Weights of a small image captioner: encoder arch mlp_mixer.
Rows from block 3 of the image encoder of a small image captioner, named by matrix and row number. Rows with one number within an expert belong to one neuron, the router's apart. Each number is 50 + 12 x the weight over its row's rms, rounded and kept within 0 to 99. All counts start at 0. After the name is the row's rms in percent of the matrix's.
Before each expert's rows are labels from the 100 images, of 14976, where the router gives the expert most weight on average: "patch colour" is the nearest of a few named colours to the mean colour under the peak. Only what is clearly more common there than usual is listed. The data: photos of plants and fungi (iNaturalist).
# router: slot weights (encoder.blocks.3.mlp.router.weight, 8x192, trained with AdamW), inputs 0-191
# up: expert up (encoder.blocks.3.mlp.up, 4x48x192), inputs 0-191
# down: expert down (encoder.blocks.3.mlp.down, 4x192x48, transposed), outputs 0-191

# expert 2
patch colour: pink
router.4 098:68 53 52 34 50 48 39 58 25 50 50 36 41 42 48 45 44 45 52 70 42 47 38 50 33 46 58 36 47 71 52 66 64 59 62 52 49 33 41 42 51 52 47 62 33 42 42 89 64 53 48 63 45 47 44 37 48 39 52 30 61 39 70 55 55 59 53 57 78 42 69 48 60 62 18 57 55 70 48 54 56 71 54 37 49 59 51 52 47 57 52 48 56 76 58 42 56 65 39 54 35 40 36 42 50 71 46 58 65 75 50 55 66 51 60 42 55 60 79 48 47 28 40 55 65 67 32 40 42 45 43 46 47 59 47 37 43 60 41 38 34 72 39 41 42 42 60 63 56 37 56 76 38 48 21 25 42 25 39 44 33 46 41 48 33 37 60 42 39 45 42 44 53 46 61 53 40 63 32 47 58 44 52 53 60 70 60 38 42 68 63 39
router.5 118:27 73 37 47 51 35 53 64 49 61 24 31 61 54 44 52 31 44 67 43 49 56 40 61 48 52 59 45 32 31 54 34 55 51 65 56 40 47 36 49 51 61 41 43 76 51 38 58 66 64 53 51 53 71 34 60 65 77 36 64 43 46 62 36 57 32 46 56 61 55 50 43 59 47 49 54 49 31 51 40 54 33 75 48 56 59 66 58 45 52 62 46 44 32 53 51 67 43 33 68 69 67 31 28 50 44 46 65 45 43 33 68 51 60 61 72 65 52 38 39 62 68 46 38 49 74 69 30 62 53 26 37 54 30 49 72 41 52 53 59 61 56 57 37 46 38 43 48 46 38 48 41 58 65 49 39 51 67 56 59 49 77 52 40 84 40 55 64 49 45 54 45 43 56 48 55 54 41 61 42 47 30 35 61 52 44 33 49 66 50 40 68
up.0 109:41 70 64 27 73 48 35 60 40 62 50 64 62 62 43 48 56 47 66 21 68 43 54 73 51 61 38 42 44 40 35 59 76 41 38 48 50 33 59 36 32 59 43 55 45 58 52 56 47 61 68 35 56 60 59 45 67 43 53 69 82 41 36 72 54 37 33 52 49 54 46 47 46 55 16 64 57 45 49 56 57 29 68 36 33 53 52 42 47 42 58 56 56 57 24 39 39 56 48 45 54 54 31 53 29 52 30 59 46 65 60 44 46 34 48 57 40 51 40 71 40 75 29 70 45 57 40 51 50 26 52 45 46 37 73 51 30 45 67 63 44 56 31 59 59 58 57 40 45 54 36 55 46 56 42 31 40 41 38 48 54 55 38 61 49 57 49 52 61 34 41 59 73 38 57 54 46 50 37 62 50 42 48 43 51 64 70 36 54 49 66 62
down.0 111:58 32 52 51 64 50 41 41 58 29 65 54 59 44 62 54 38 45 69 39 61 68 58 61 58 53 32 67 45 55 57 57 47 54 62 54 72 68 49 38 50 39 51 54 44 42 46 59 42 63 33 56 49 56 58 53 68 58 60 72 48 37 26 44 22 24 47 47 51 51 54 49 48 50 58 50 54 48 36 54 59 44 62 16 25 28 64 36 67 56 60 65 64 68 43 67 37 46 37 75 47 43 48 63 49 45 54 38 43 49 66 64 50 48 26 46 44 48 47 36 43 53 26 49 45 58 34 24 29 40 71 47 56 67 41 40 52 42 51 68 32 65 60 60 29 63 45 33 37 50 43 80 35 46 60 42 64 43 56 56 61 58 28 59 50 77 70 52 67 44 47 53 52 43 48 50 51 36 63 63 38 64 36 44 49 43 47 49 42 66 56 41
up.1 097:33 38 58 39 55 30 36 37 43 56 53 37 38 41 31 41 67 59 51 40 39 46 47 61 80 57 56 69 56 49 81 63 49 40 58 33 21 31 44 49 20 45 67 39 35 64 71 60 43 55 69 49 52 53 45 46 39 45 68 66 64 56 57 39 48 51 54 39 54 35 53 57 51 33 49 46 35 45 57 44 36 43 60 64 69 46 48 39 28 50 46 31 61 45 52 48 42 69 55 43 62 43 47 59 43 52 51 49 55 36 27 68 42 38 49 43 65 57 64 39 41 58 62 24 61 34 38 62 54 52 40 52 35 51 57 60 62 51 55 43 41 38 35 59 57 39 50 49 42 82 66 60 55 58 71 49 30 53 41 60 58 60 51 34 46 60 60 39 35 65 39 56 57 41 60 60 51 50 30 42 60 61 55 51 46 59 58 52 38 78 47 90
down.1 106:42 53 81 49 56 57 62 41 41 35 52 62 40 60 43 46 59 60 42 58 47 62 42 47 52 48 55 54 35 29 75 53 50 47 39 64 47 48 66 53 41 51 53 67 54 65 52 63 51 38 62 43 31 40 69 43 61 38 47 48 31 52 37 30 29 61 48 41 45 47 36 52 34 36 41 76 53 53 73 73 57 41 44 44 44 31 51 33 39 54 52 54 52 52 55 46 39 52 59 40 66 49 59 76 61 36 49 39 59 59 61 26 61 59 69 38 59 49 56 70 58 36 58 71 32 63 41 51 62 56 46 55 45 44 42 71 42 50 40 22 50 52 52 52 29 60 48 28 36 48 38 71 71 57 41 60 62 53 53 28 49 57 38 34 37 71 45 42 51 30 61 66 67 37 59 59 59 54 23 46 51 36 44 65 43 52 64 40 30 42 73 62
up.2 098:49 31 78 60 56 53 33 63 65 47 49 30 55 38 59 65 60 67 47 74 51 45 59 08 37 54 45 59 64 42 50 48 44 43 57 48 43 44 45 59 43 52 45 49 53 16 55 48 68 59 32 50 37 52 42 49 10 49 53 28 42 60 33 67 56 38 52 56 38 55 47 31 70 36 56 56 40 64 38 47 43 55 60 27 31 43 40 62 72 40 40 69 57 71 50 56 45 57 64 62 58 37 38 60 54 72 40 51 64 42 46 60 43 46 63 49 54 51 70 44 66 46 50 39 63 53 72 44 37 34 52 49 70 52 52 63 53 33 48 41 50 70 45 56 33 59 52 57 56 38 45 67 76 61 54 44 59 51 45 51 57 48 63 68 52 62 45 48 59 47 29 57 41 46 38 47 39 34 49 47 44 59 52 46 38 30 50 67 42 28 31 56
down.2 095:56 46 59 57 53 73 47 33 53 65 48 67 77 59 31 33 37 45 35 77 43 48 44 38 66 56 60 49 41 35 50 35 62 34 58 55 51 19 50 49 51 30 59 54 44 41 55 41 74 35 71 45 35 49 41 49 45 51 55 46 43 46 45 30 27 65 50 53 33 55 40 44 47 63 39 57 29 60 45 50 53 49 56 45 51 50 55 51 56 74 54 50 61 34 50 38 44 64 51 42 68 81 55 41 70 47 65 36 36 50 46 67 49 69 30 39 45 44 51 51 66 44 44 40 46 65 28 44 57 41 34 50 32 33 37 55 55 57 42 40 73 51 47 80 33 45 44 52 42 47 43 54 43 57 40 67 62 56 61 77 55 32 33 61 49 66 57 70 31 53 48 53 73 51 32 64 37 49 63 44 35 66 48 57 64 37 31 48 50 56 55 59

# expert 1
patch colour: brown
router.2 090:36 43 51 41 45 48 38 55 49 50 45 52 70 55 69 45 58 54 52 67 41 50 41 36 50 47 67 63 51 42 70 55 49 65 44 57 45 54 45 54 65 48 59 45 53 28 46 45 53 50 44 58 39 39 55 55 47 36 61 15 34 42 35 43 56 53 74 60 40 53 60 37 55 16 77 53 59 69 31 64 79 54 34 49 40 62 45 53 65 47 56 41 50 71 29 63 61 43 54 56 62 55 38 32 61 61 47 41 64 46 42 43 46 43 41 31 51 59 51 41 52 21 74 45 52 47 50 57 33 82 49 51 47 39 36 50 46 58 44 38 52 38 63 46 40 56 50 12 31 48 67 54 45 44 49 46 39 53 57 50 39 29 61 26 63 50 49 28 53 56 42 37 42 63 55 38 62 53 38 40 44 53 81 79 58 46 33 48 57 44 34 43
router.3 097:58 58 62 56 58 39 62 44 54 58 47 68 58 51 57 45 61 61 54 56 23 60 30 67 50 37 48 53 27 25 47 47 32 59 43 60 54 58 26 54 50 35 51 43 59 42 40 38 64 48 57 63 48 62 43 42 64 52 54 33 41 63 35 25 66 44 67 57 47 42 65 22 34 24 72 50 60 46 47 59 45 44 58 59 35 53 48 30 51 31 41 60 50 46 61 52 51 32 26 68 42 69 38 40 53 47 57 44 49 59 33 54 57 53 39 33 42 52 43 38 40 34 49 46 67 57 58 56 36 80 66 59 58 29 33 57 43 54 35 39 45 47 81 52 44 61 43 35 61 43 65 65 56 30 22 42 68 57 59 46 75 31 49 50 58 55 47 46 70 67 69 57 31 41 47 61 50 71 58 46 44 37 60 49 44 59 48 49 60 53 43 41
up.0 119:57 52 62 60 64 77 59 46 53 41 54 48 41 40 51 48 53 55 62 44 46 36 52 35 72 66 29 61 48 55 58 50 45 45 52 56 53 40 38 57 37 57 65 18 40 71 64 38 70 42 61 57 51 15 53 36 63 55 58 43 41 29 62 61 50 40 59 45 50 35 59 41 47 39 73 54 31 55 47 55 56 74 40 56 57 58 38 46 65 60 46 62 55 51 55 35 40 55 59 53 39 45 70 58 52 41 47 39 67 37 66 57 28 65 60 45 29 59 62 37 36 39 54 41 66 35 61 50 34 32 63 82 41 60 26 43 56 34 50 36 44 41 61 57 40 76 34 60 58 48 51 52 30 54 57 40 79 32 54 50 38 34 68 41 63 55 51 39 42 61 49 39 60 48 29 42 40 57 31 52 62 61 71 49 59 40 48 41 40 41 53 41
down.0 114:43 69 42 56 54 40 59 64 59 47 48 47 71 50 52 46 32 42 47 64 51 56 65 13 52 45 53 53 41 30 40 43 67 54 48 57 53 43 49 42 76 83 76 35 55 51 54 43 45 60 68 49 51 54 26 51 21 23 55 19 32 46 57 57 51 59 46 59 73 41 54 31 41 50 46 57 62 54 28 61 75 44 45 64 40 63 39 60 53 54 66 48 52 51 46 38 50 47 50 26 49 46 64 43 61 62 56 66 62 53 35 46 55 58 48 41 33 48 39 42 38 51 72 42 56 49 36 51 46 31 56 41 49 50 40 65 73 47 56 52 73 40 64 58 54 32 54 54 23 48 27 44 62 53 52 63 54 47 56 61 80 35 38 40 63 49 61 51 45 28 57 45 45 40 33 56 54 51 55 55 62 66 49 63 55 40 49 54 75 41 54 52
up.1 093:49 49 61 35 61 56 47 54 43 45 33 39 51 36 38 47 73 55 40 45 48 32 71 40 62 63 36 60 52 54 46 45 50 56 48 52 44 52 49 56 53 29 52 57 55 63 50 58 62 67 39 53 44 30 58 35 22 56 29 34 59 33 67 54 51 48 64 53 79 51 55 29 45 53 56 44 49 49 58 49 39 55 64 47 49 62 45 41 78 48 41 65 67 59 42 58 56 53 26 53 65 35 43 60 63 50 66 28 43 42 55 25 64 45 41 33 73 44 66 47 32 52 18 40 41 53 64 48 45 55 33 73 46 32 57 46 66 38 51 42 50 63 60 72 74 47 60 39 47 48 61 66 52 54 66 36 35 61 60 46 70 46 51 42 50 54 38 24 54 57 38 54 64 41 60 27 55 57 34 73 40 46 41 45 55 46 24 61 51 75 58 38
down.1 090:46 45 53 69 47 53 75 48 57 67 61 50 32 58 52 54 41 61 54 45 54 74 47 45 52 72 53 64 51 30 53 54 66 55 54 46 42 35 38 49 34 49 56 64 38 56 46 58 32 40 59 47 47 56 53 32 38 54 58 57 69 67 57 38 47 47 47 49 38 68 53 45 59 41 47 67 77 40 31 52 54 33 43 44 71 49 38 57 77 48 51 36 50 61 60 48 39 55 43 47 53 28 39 75 42 57 60 62 65 51 60 51 30 45 47 68 63 35 59 49 37 53 42 62 37 48 37 45 47 44 51 55 49 47 61 60 52 59 23 20 22 67 44 35 74 65 33 41 43 31 33 68 39 42 51 47 38 66 62 13 38 45 39 33 61 51 35 42 39 68 34 64 51 33 40 70 67 43 54 62 56 51 40 58 44 59 61 54 73 48 45 48
up.2 099:59 29 61 41 42 50 54 55 53 54 56 64 45 78 50 43 62 53 63 45 60 58 51 63 29 45 46 43 49 26 44 65 62 23 31 49 33 53 52 46 23 35 54 45 37 62 40 50 42 70 38 42 58 48 42 51 68 27 48 46 42 31 23 44 38 45 45 54 40 58 41 37 52 37 50 47 40 61 62 65 49 59 53 51 29 31 62 32 60 67 57 47 70 52 58 58 57 40 21 22 35 79 62 69 44 52 38 53 44 55 39 43 34 52 57 57 53 35 61 62 67 44 57 75 37 62 60 54 46 60 66 64 37 51 60 43 57 40 56 50 72 53 39 48 37 44 41 32 42 68 62 59 52 46 42 29 38 64 48 53 50 62 63 58 51 52 52 42 62 46 34 33 49 65 66 40 38 64 49 52 74 54 63 41 47 64 73 57 45 44 69 42
down.2 092:40 60 72 59 41 31 46 48 54 52 28 57 65 54 74 47 49 55 42 47 55 47 51 40 51 57 65 54 41 65 56 42 53 62 32 65 59 44 48 53 40 48 42 54 52 24 63 55 37 32 47 41 60 57 57 65 34 38 59 55 55 57 26 43 90 65 44 27 58 45 62 59 45 38 61 54 65 55 54 60 48 40 34 71 42 45 49 56 53 62 51 37 43 57 39 53 51 62 44 61 40 33 42 43 65 65 38 57 41 46 70 55 43 49 55 26 50 45 56 36 53 52 43 75 42 42 56 28 69 53 60 62 53 52 47 34 47 34 48 77 45 32 45 36 29 55 17 44 69 47 50 59 41 44 58 54 51 44 72 40 46 50 58 73 62 30 63 49 70 49 60 36 49 46 49 62 65 73 38 42 65 52 84 38 47 31 36 32 49 48 58 59

# expert 3
patch colour: pink
router.6 096:40 53 45 50 48 42 64 52 49 46 45 49 60 39 33 48 60 40 58 40 56 55 45 53 39 34 64 42 27 54 49 53 50 40 50 54 77 39 45 52 51 52 45 48 64 52 32 51 47 52 73 47 63 37 32 53 53 63 57 42 29 38 67 45 65 59 59 43 58 41 50 55 39 43 81 62 47 29 41 55 62 55 42 59 45 50 58 61 44 34 38 39 73 61 43 63 55 31 44 61 50 14 59 56 58 49 29 64 54 53 43 72 49 65 37 57 16 65 34 37 58 46 55 39 32 69 58 51 62 60 58 32 54 38 51 54 51 58 61 41 57 37 64 57 46 72 52 16 45 63 26 58 56 78 59 64 54 37 57 62 61 55 32 31 62 52 72 47 66 58 31 38 51 36 46 48 45 71 40 54 41 38 57 78 57 53 40 59 47 51 53 66
router.7 094:34 45 59 24 48 57 40 67 56 51 56 41 46 34 63 77 44 37 56 48 63 64 46 54 53 46 67 34 58 33 50 26 59 47 37 56 55 44 41 55 46 53 45 45 50 47 51 45 50 55 53 61 42 56 61 42 28 28 47 58 55 45 46 35 57 44 22 49 51 33 44 55 53 49 41 49 50 46 47 55 61 76 58 21 46 48 54 35 33 57 50 62 65 42 36 29 59 69 54 58 60 15 52 41 69 54 61 51 45 54 63 49 63 59 41 55 67 32 59 21 38 54 52 54 60 50 49 60 67 44 55 11 59 35 42 26 52 51 58 64 35 70 62 44 63 65 56 66 70 40 55 53 66 62 46 57 46 51 47 63 56 71 41 55 49 34 45 50 42 25 61 53 54 30 58 63 43 62 49 68 31 35 47 30 45 56 27 42 40 57 66 55
up.0 108:44 35 57 74 61 52 24 50 59 54 54 29 39 33 59 55 36 61 38 62 39 57 51 58 60 46 72 43 71 71 59 49 57 42 66 28 57 48 51 60 69 44 66 35 51 61 66 47 62 28 47 56 52 45 56 54 36 55 48 60 42 66 54 52 53 50 41 41 25 44 49 65 35 62 64 32 50 59 43 57 17 56 58 37 58 50 43 58 50 49 48 49 51 52 50 52 44 49 59 57 56 62 48 52 55 55 68 36 53 48 75 51 56 50 48 45 54 61 16 38 37 46 59 49 58 32 32 56 53 39 51 53 44 53 44 43 63 51 46 44 47 25 46 57 30 39 59 57 38 48 62 65 44 29 56 67 50 45 34 56 55 69 54 60 40 49 67 41 42 63 47 65 39 55 38 55 50 36 55 56 28 57 50 29 50 00 73 42 41 44 68 68
down.0 114:73 48 62 56 65 75 32 50 77 69 46 44 56 58 49 62 61 56 37 66 56 32 45 34 48 47 56 59 24 62 39 38 72 42 51 27 66 47 48 71 39 45 52 61 53 37 54 40 39 43 50 26 52 40 42 33 33 64 44 49 54 28 56 57 35 59 56 45 58 29 50 39 57 58 48 62 45 34 48 34 62 44 50 47 22 63 60 57 43 66 62 50 45 64 50 49 35 53 48 78 70 55 46 48 58 42 47 58 50 44 56 68 64 53 51 38 54 41 42 52 50 37 31 31 50 46 45 44 68 47 41 63 51 51 27 38 55 62 37 41 42 33 51 51 36 67 33 63 57 49 31 47 39 36 43 76 86 47 47 52 75 27 52 52 59 66 66 50 29 62 40 63 47 35 39 51 43 70 60 57 55 58 64 49 42 39 39 46 58 47 51 56
up.1 108:59 54 49 31 27 56 28 70 38 30 54 47 50 49 58 60 66 58 40 62 51 64 58 39 41 59 59 40 87 47 46 31 45 30 26 47 48 54 58 55 58 36 47 45 71 63 52 70 43 52 45 78 57 47 48 41 47 32 46 52 43 60 42 54 53 44 48 39 59 41 51 46 35 70 46 32 59 37 91 57 51 63 58 59 52 45 68 43 52 27 47 54 48 36 33 48 56 49 52 61 31 47 41 60 67 69 51 55 28 52 43 44 45 63 34 47 29 47 63 51 62 67 38 65 38 51 69 56 40 48 42 48 59 50 46 59 16 64 46 41 47 57 56 49 50 50 45 44 51 39 39 70 65 56 55 55 63 49 51 59 61 80 44 32 28 56 38 48 32 58 64 52 40 46 53 53 53 19 68 35 62 55 49 32 45 61 36 50 52 60 53 42
down.1 105:32 53 34 42 42 44 59 35 62 27 39 41 40 29 36 50 55 56 59 42 40 58 45 62 22 55 61 51 69 62 76 74 29 27 50 34 55 61 58 40 51 70 60 50 64 49 33 38 32 38 52 63 62 62 47 27 46 69 42 43 51 59 50 61 50 52 46 52 37 55 49 48 41 65 62 53 48 47 59 64 49 47 47 45 28 32 42 44 27 53 49 49 40 71 66 31 61 38 48 48 30 47 69 56 50 56 56 52 26 34 54 47 26 65 34 45 72 46 60 68 61 61 47 54 54 53 36 46 61 38 51 57 49 69 45 72 54 55 43 51 47 71 56 71 26 56 46 45 42 63 58 39 61 67 59 70 44 38 50 54 34 48 42 46 58 51 61 58 47 40 79 62 49 34 55 84 39 43 66 55 49 43 60 49 47 45 44 52 69 43 35 43
up.2 101:46 68 65 50 39 66 08 52 55 57 52 44 60 66 53 50 38 44 44 68 19 48 27 29 49 33 56 57 54 73 52 58 59 58 55 44 63 36 48 57 63 50 55 43 65 58 67 28 46 40 35 54 36 61 65 61 49 33 48 37 44 40 51 56 50 52 66 53 79 54 69 49 37 39 55 71 44 51 40 30 52 36 43 28 49 48 47 50 51 48 51 52 47 53 35 47 61 59 63 60 77 67 26 59 45 42 49 44 61 35 52 49 85 42 38 37 50 40 40 28 44 53 64 53 60 40 48 30 39 49 50 49 34 69 43 46 65 70 56 52 41 44 52 80 37 55 35 46 35 56 45 36 41 46 42 44 55 58 50 53 24 40 34 54 70 33 54 41 43 47 51 54 59 61 64 52 54 49 69 69 56 58 69 58 50 30 56 56 52 62 55 47
down.2 104:61 44 50 52 60 43 44 27 55 49 54 42 54 59 52 17 15 66 42 39 63 48 52 61 53 56 38 72 30 51 55 45 44 46 48 63 45 44 51 66 34 38 66 56 66 47 49 24 56 56 49 54 29 66 60 48 59 33 75 58 56 47 60 46 57 33 67 28 45 47 49 46 70 44 64 43 44 63 40 51 51 51 52 55 37 50 49 37 59 55 52 43 26 54 48 57 47 70 50 57 48 79 47 16 27 34 28 42 57 56 49 72 43 35 68 63 38 49 56 28 63 32 50 52 56 45 66 67 57 68 48 45 50 51 35 33 48 65 55 47 47 60 41 45 53 42 66 56 55 42 47 38 49 42 45 46 61 37 43 71 63 47 71 55 62 41 58 40 38 59 59 35 70 45 29 39 50 56 53 59 61 34 58 46 32 70 43 59 78 34 47 44

# expert 0
patch colour: orange
router.0 110:58 51 34 45 49 54 43 45 46 63 42 61 52 53 60 42 50 28 60 67 41 34 40 60 38 38 65 54 52 58 31 81 64 54 63 59 43 62 54 43 35 35 49 58 45 43 31 34 45 59 33 36 65 53 61 60 62 64 52 34 47 62 46 52 31 51 55 54 63 65 26 47 62 43 40 40 66 55 53 69 33 37 43 72 37 45 60 36 39 72 51 47 50 32 46 52 59 59 47 41 44 68 53 41 46 65 59 52 27 60 43 46 60 44 36 40 64 62 54 57 29 40 80 54 53 42 56 47 62 40 54 23 44 59 53 64 27 29 48 69 68 36 50 40 60 25 42 52 57 54 60 51 36 52 33 23 52 75 24 39 39 55 54 51 42 48 34 60 42 44 37 60 32 75 61 50 54 49 44 40 60 66 33 47 58 66 48 60 57 35 44 61
router.1 095:65 54 46 33 49 47 59 30 52 61 54 67 52 60 42 48 61 37 62 45 57 42 55 68 44 60 65 40 58 33 52 43 67 64 57 50 47 63 54 27 58 52 55 30 20 66 51 41 65 62 43 67 60 44 59 39 41 45 52 57 63 46 15 39 58 36 40 37 49 49 30 47 50 66 40 39 36 59 49 61 64 61 55 39 43 40 41 44 38 38 57 46 52 87 49 34 47 74 51 55 50 52 52 56 53 60 50 54 54 58 54 52 54 70 41 44 75 35 83 36 51 35 39 44 25 71 22 52 50 33 54 45 39 69 35 40 47 34 42 48 39 53 57 35 50 68 36 66 63 41 55 59 49 51 55 45 59 55 32 41 32 43 66 67 61 53 44 62 50 36 60 79 51 50 44 48 50 67 32 36 44 62 40 53 41 73 54 42 45 50 66 36
up.0 108:43 75 42 46 65 78 74 70 43 53 43 32 38 61 61 69 52 47 44 43 68 56 52 55 48 47 45 49 81 41 52 59 61 29 44 50 31 51 54 64 37 47 57 50 36 42 58 70 60 30 38 51 49 39 59 19 55 46 57 42 69 54 27 45 47 53 51 49 33 58 46 46 49 63 39 44 41 65 60 56 45 32 75 60 47 51 55 41 59 56 49 34 33 46 68 47 46 38 33 39 39 68 46 65 41 75 81 27 59 55 64 41 61 62 54 58 55 42 36 52 42 37 45 48 33 38 55 41 52 60 50 71 27 49 54 49 58 52 44 55 48 49 63 46 48 52 48 30 73 42 79 51 55 54 45 37 51 80 46 45 51 31 38 54 46 64 44 52 53 44 27 40 52 63 43 53 54 42 68 64 51 29 37 55 52 59 41 61 44 54 27 29
down.0 104:47 40 44 38 43 60 34 43 42 83 51 59 26 38 41 42 45 36 56 48 62 25 56 53 67 60 51 64 67 58 62 51 32 24 53 44 51 51 55 65 57 70 27 45 47 52 45 60 55 28 61 33 71 42 70 45 49 58 54 45 42 49 56 61 68 64 42 46 27 56 38 18 51 34 41 44 33 62 36 57 34 44 62 64 56 67 44 61 40 59 85 50 42 60 67 52 57 51 07 56 53 77 49 48 35 51 50 28 60 42 54 49 48 59 61 41 70 53 57 66 46 52 45 52 51 65 53 33 74 53 50 54 31 42 63 49 71 42 53 51 52 51 46 55 51 35 43 40 52 42 43 50 50 50 46 54 52 55 50 49 53 53 37 61 49 47 39 57 37 44 48 38 49 70 52 54 47 39 72 29 56 52 40 21 48 39 42 63 55 53 64 68
up.1 104:71 72 45 48 52 35 56 40 41 61 58 48 48 45 63 52 38 49 51 46 44 59 56 67 45 55 61 44 52 54 55 54 65 83 60 49 57 54 40 53 20 54 58 53 27 44 40 41 76 43 36 45 41 50 43 58 47 36 41 42 48 61 35 39 45 60 65 57 23 40 46 15 55 16 58 63 57 51 36 47 70 29 34 31 36 53 44 54 39 42 68 39 56 55 37 58 45 53 54 49 46 35 55 55 55 45 33 50 63 75 47 42 31 61 52 61 52 34 39 41 57 51 49 63 40 78 58 50 55 73 46 41 54 51 63 57 56 59 45 42 49 48 40 42 46 60 71 54 66 49 57 48 58 64 49 56 58 39 50 55 48 55 44 49 57 53 20 40 54 78 41 38 83 50 49 58 58 38 59 46 63 52 70 42 39 34 46 62 68 57 38 16
down.1 105:58 59 48 68 46 24 48 35 52 58 40 70 60 46 73 39 48 59 59 28 39 55 33 45 57 56 56 67 52 45 64 63 64 51 40 31 51 38 56 50 42 55 41 46 42 41 50 65 73 60 52 34 47 74 44 53 51 27 37 44 50 62 36 50 45 46 55 63 26 43 40 45 61 34 29 51 65 62 38 34 67 50 37 26 38 56 57 41 54 64 44 57 48 43 54 51 38 66 48 50 49 62 38 52 71 52 57 39 65 91 40 37 48 44 62 60 45 54 50 47 54 37 46 62 67 51 59 57 46 53 52 35 67 39 77 63 56 50 39 50 53 52 31 49 63 57 25 24 53 30 33 42 49 16 49 44 56 45 55 29 46 42 44 35 51 37 50 57 71 47 51 48 44 66 52 58 58 58 45 54 60 67 52 54 30 75 67 34 50 71 56 42
up.2 092:42 56 36 41 45 44 57 47 42 93 70 34 42 48 40 63 43 53 65 48 51 52 59 32 45 54 61 46 61 62 59 56 34 52 45 39 59 42 45 49 66 33 56 68 56 44 39 73 31 66 34 37 49 58 53 58 38 57 52 70 36 31 41 50 54 62 62 37 48 63 47 75 71 30 51 61 51 55 32 62 30 43 65 64 49 64 51 70 40 40 77 49 77 54 54 43 59 51 32 47 58 19 34 30 41 50 40 28 57 36 59 59 35 55 52 50 55 71 60 51 30 47 70 43 51 61 59 49 48 55 32 48 39 47 36 72 62 57 48 49 66 73 47 56 65 32 50 63 41 45 26 52 47 63 45 43 30 38 52 67 54 44 41 42 49 50 50 51 37 50 42 59 49 60 46 63 46 31 51 43 47 44 35 63 62 49 53 58 47 27 56 37
down.2 096:68 43 36 72 67 52 58 31 50 50 47 46 33 47 48 69 48 65 37 54 52 45 41 52 35 48 42 39 55 31 48 74 34 64 50 64 42 55 42 58 26 48 59 43 51 57 31 44 50 60 72 62 38 52 65 61 53 55 41 47 55 56 61 31 28 57 68 48 46 40 28 38 45 72 37 51 43 42 33 55 47 63 64 49 54 27 51 37 49 68 36 39 58 54 51 47 51 44 65 56 51 49 56 42 61 29 55 57 66 52 89 33 50 52 70 61 52 46 37 49 48 35 51 52 27 53 39 33 26 28 57 43 31 63 36 59 38 58 49 37 39 75 70 48 67 52 42 57 40 58 49 49 54 41 65 51 29 56 69 45 47 46 64 65 65 46 44 47 48 50 60 59 37 41 61 58 41 31 38 52 46 62 54 69 47 56 65 91 54 63 46 46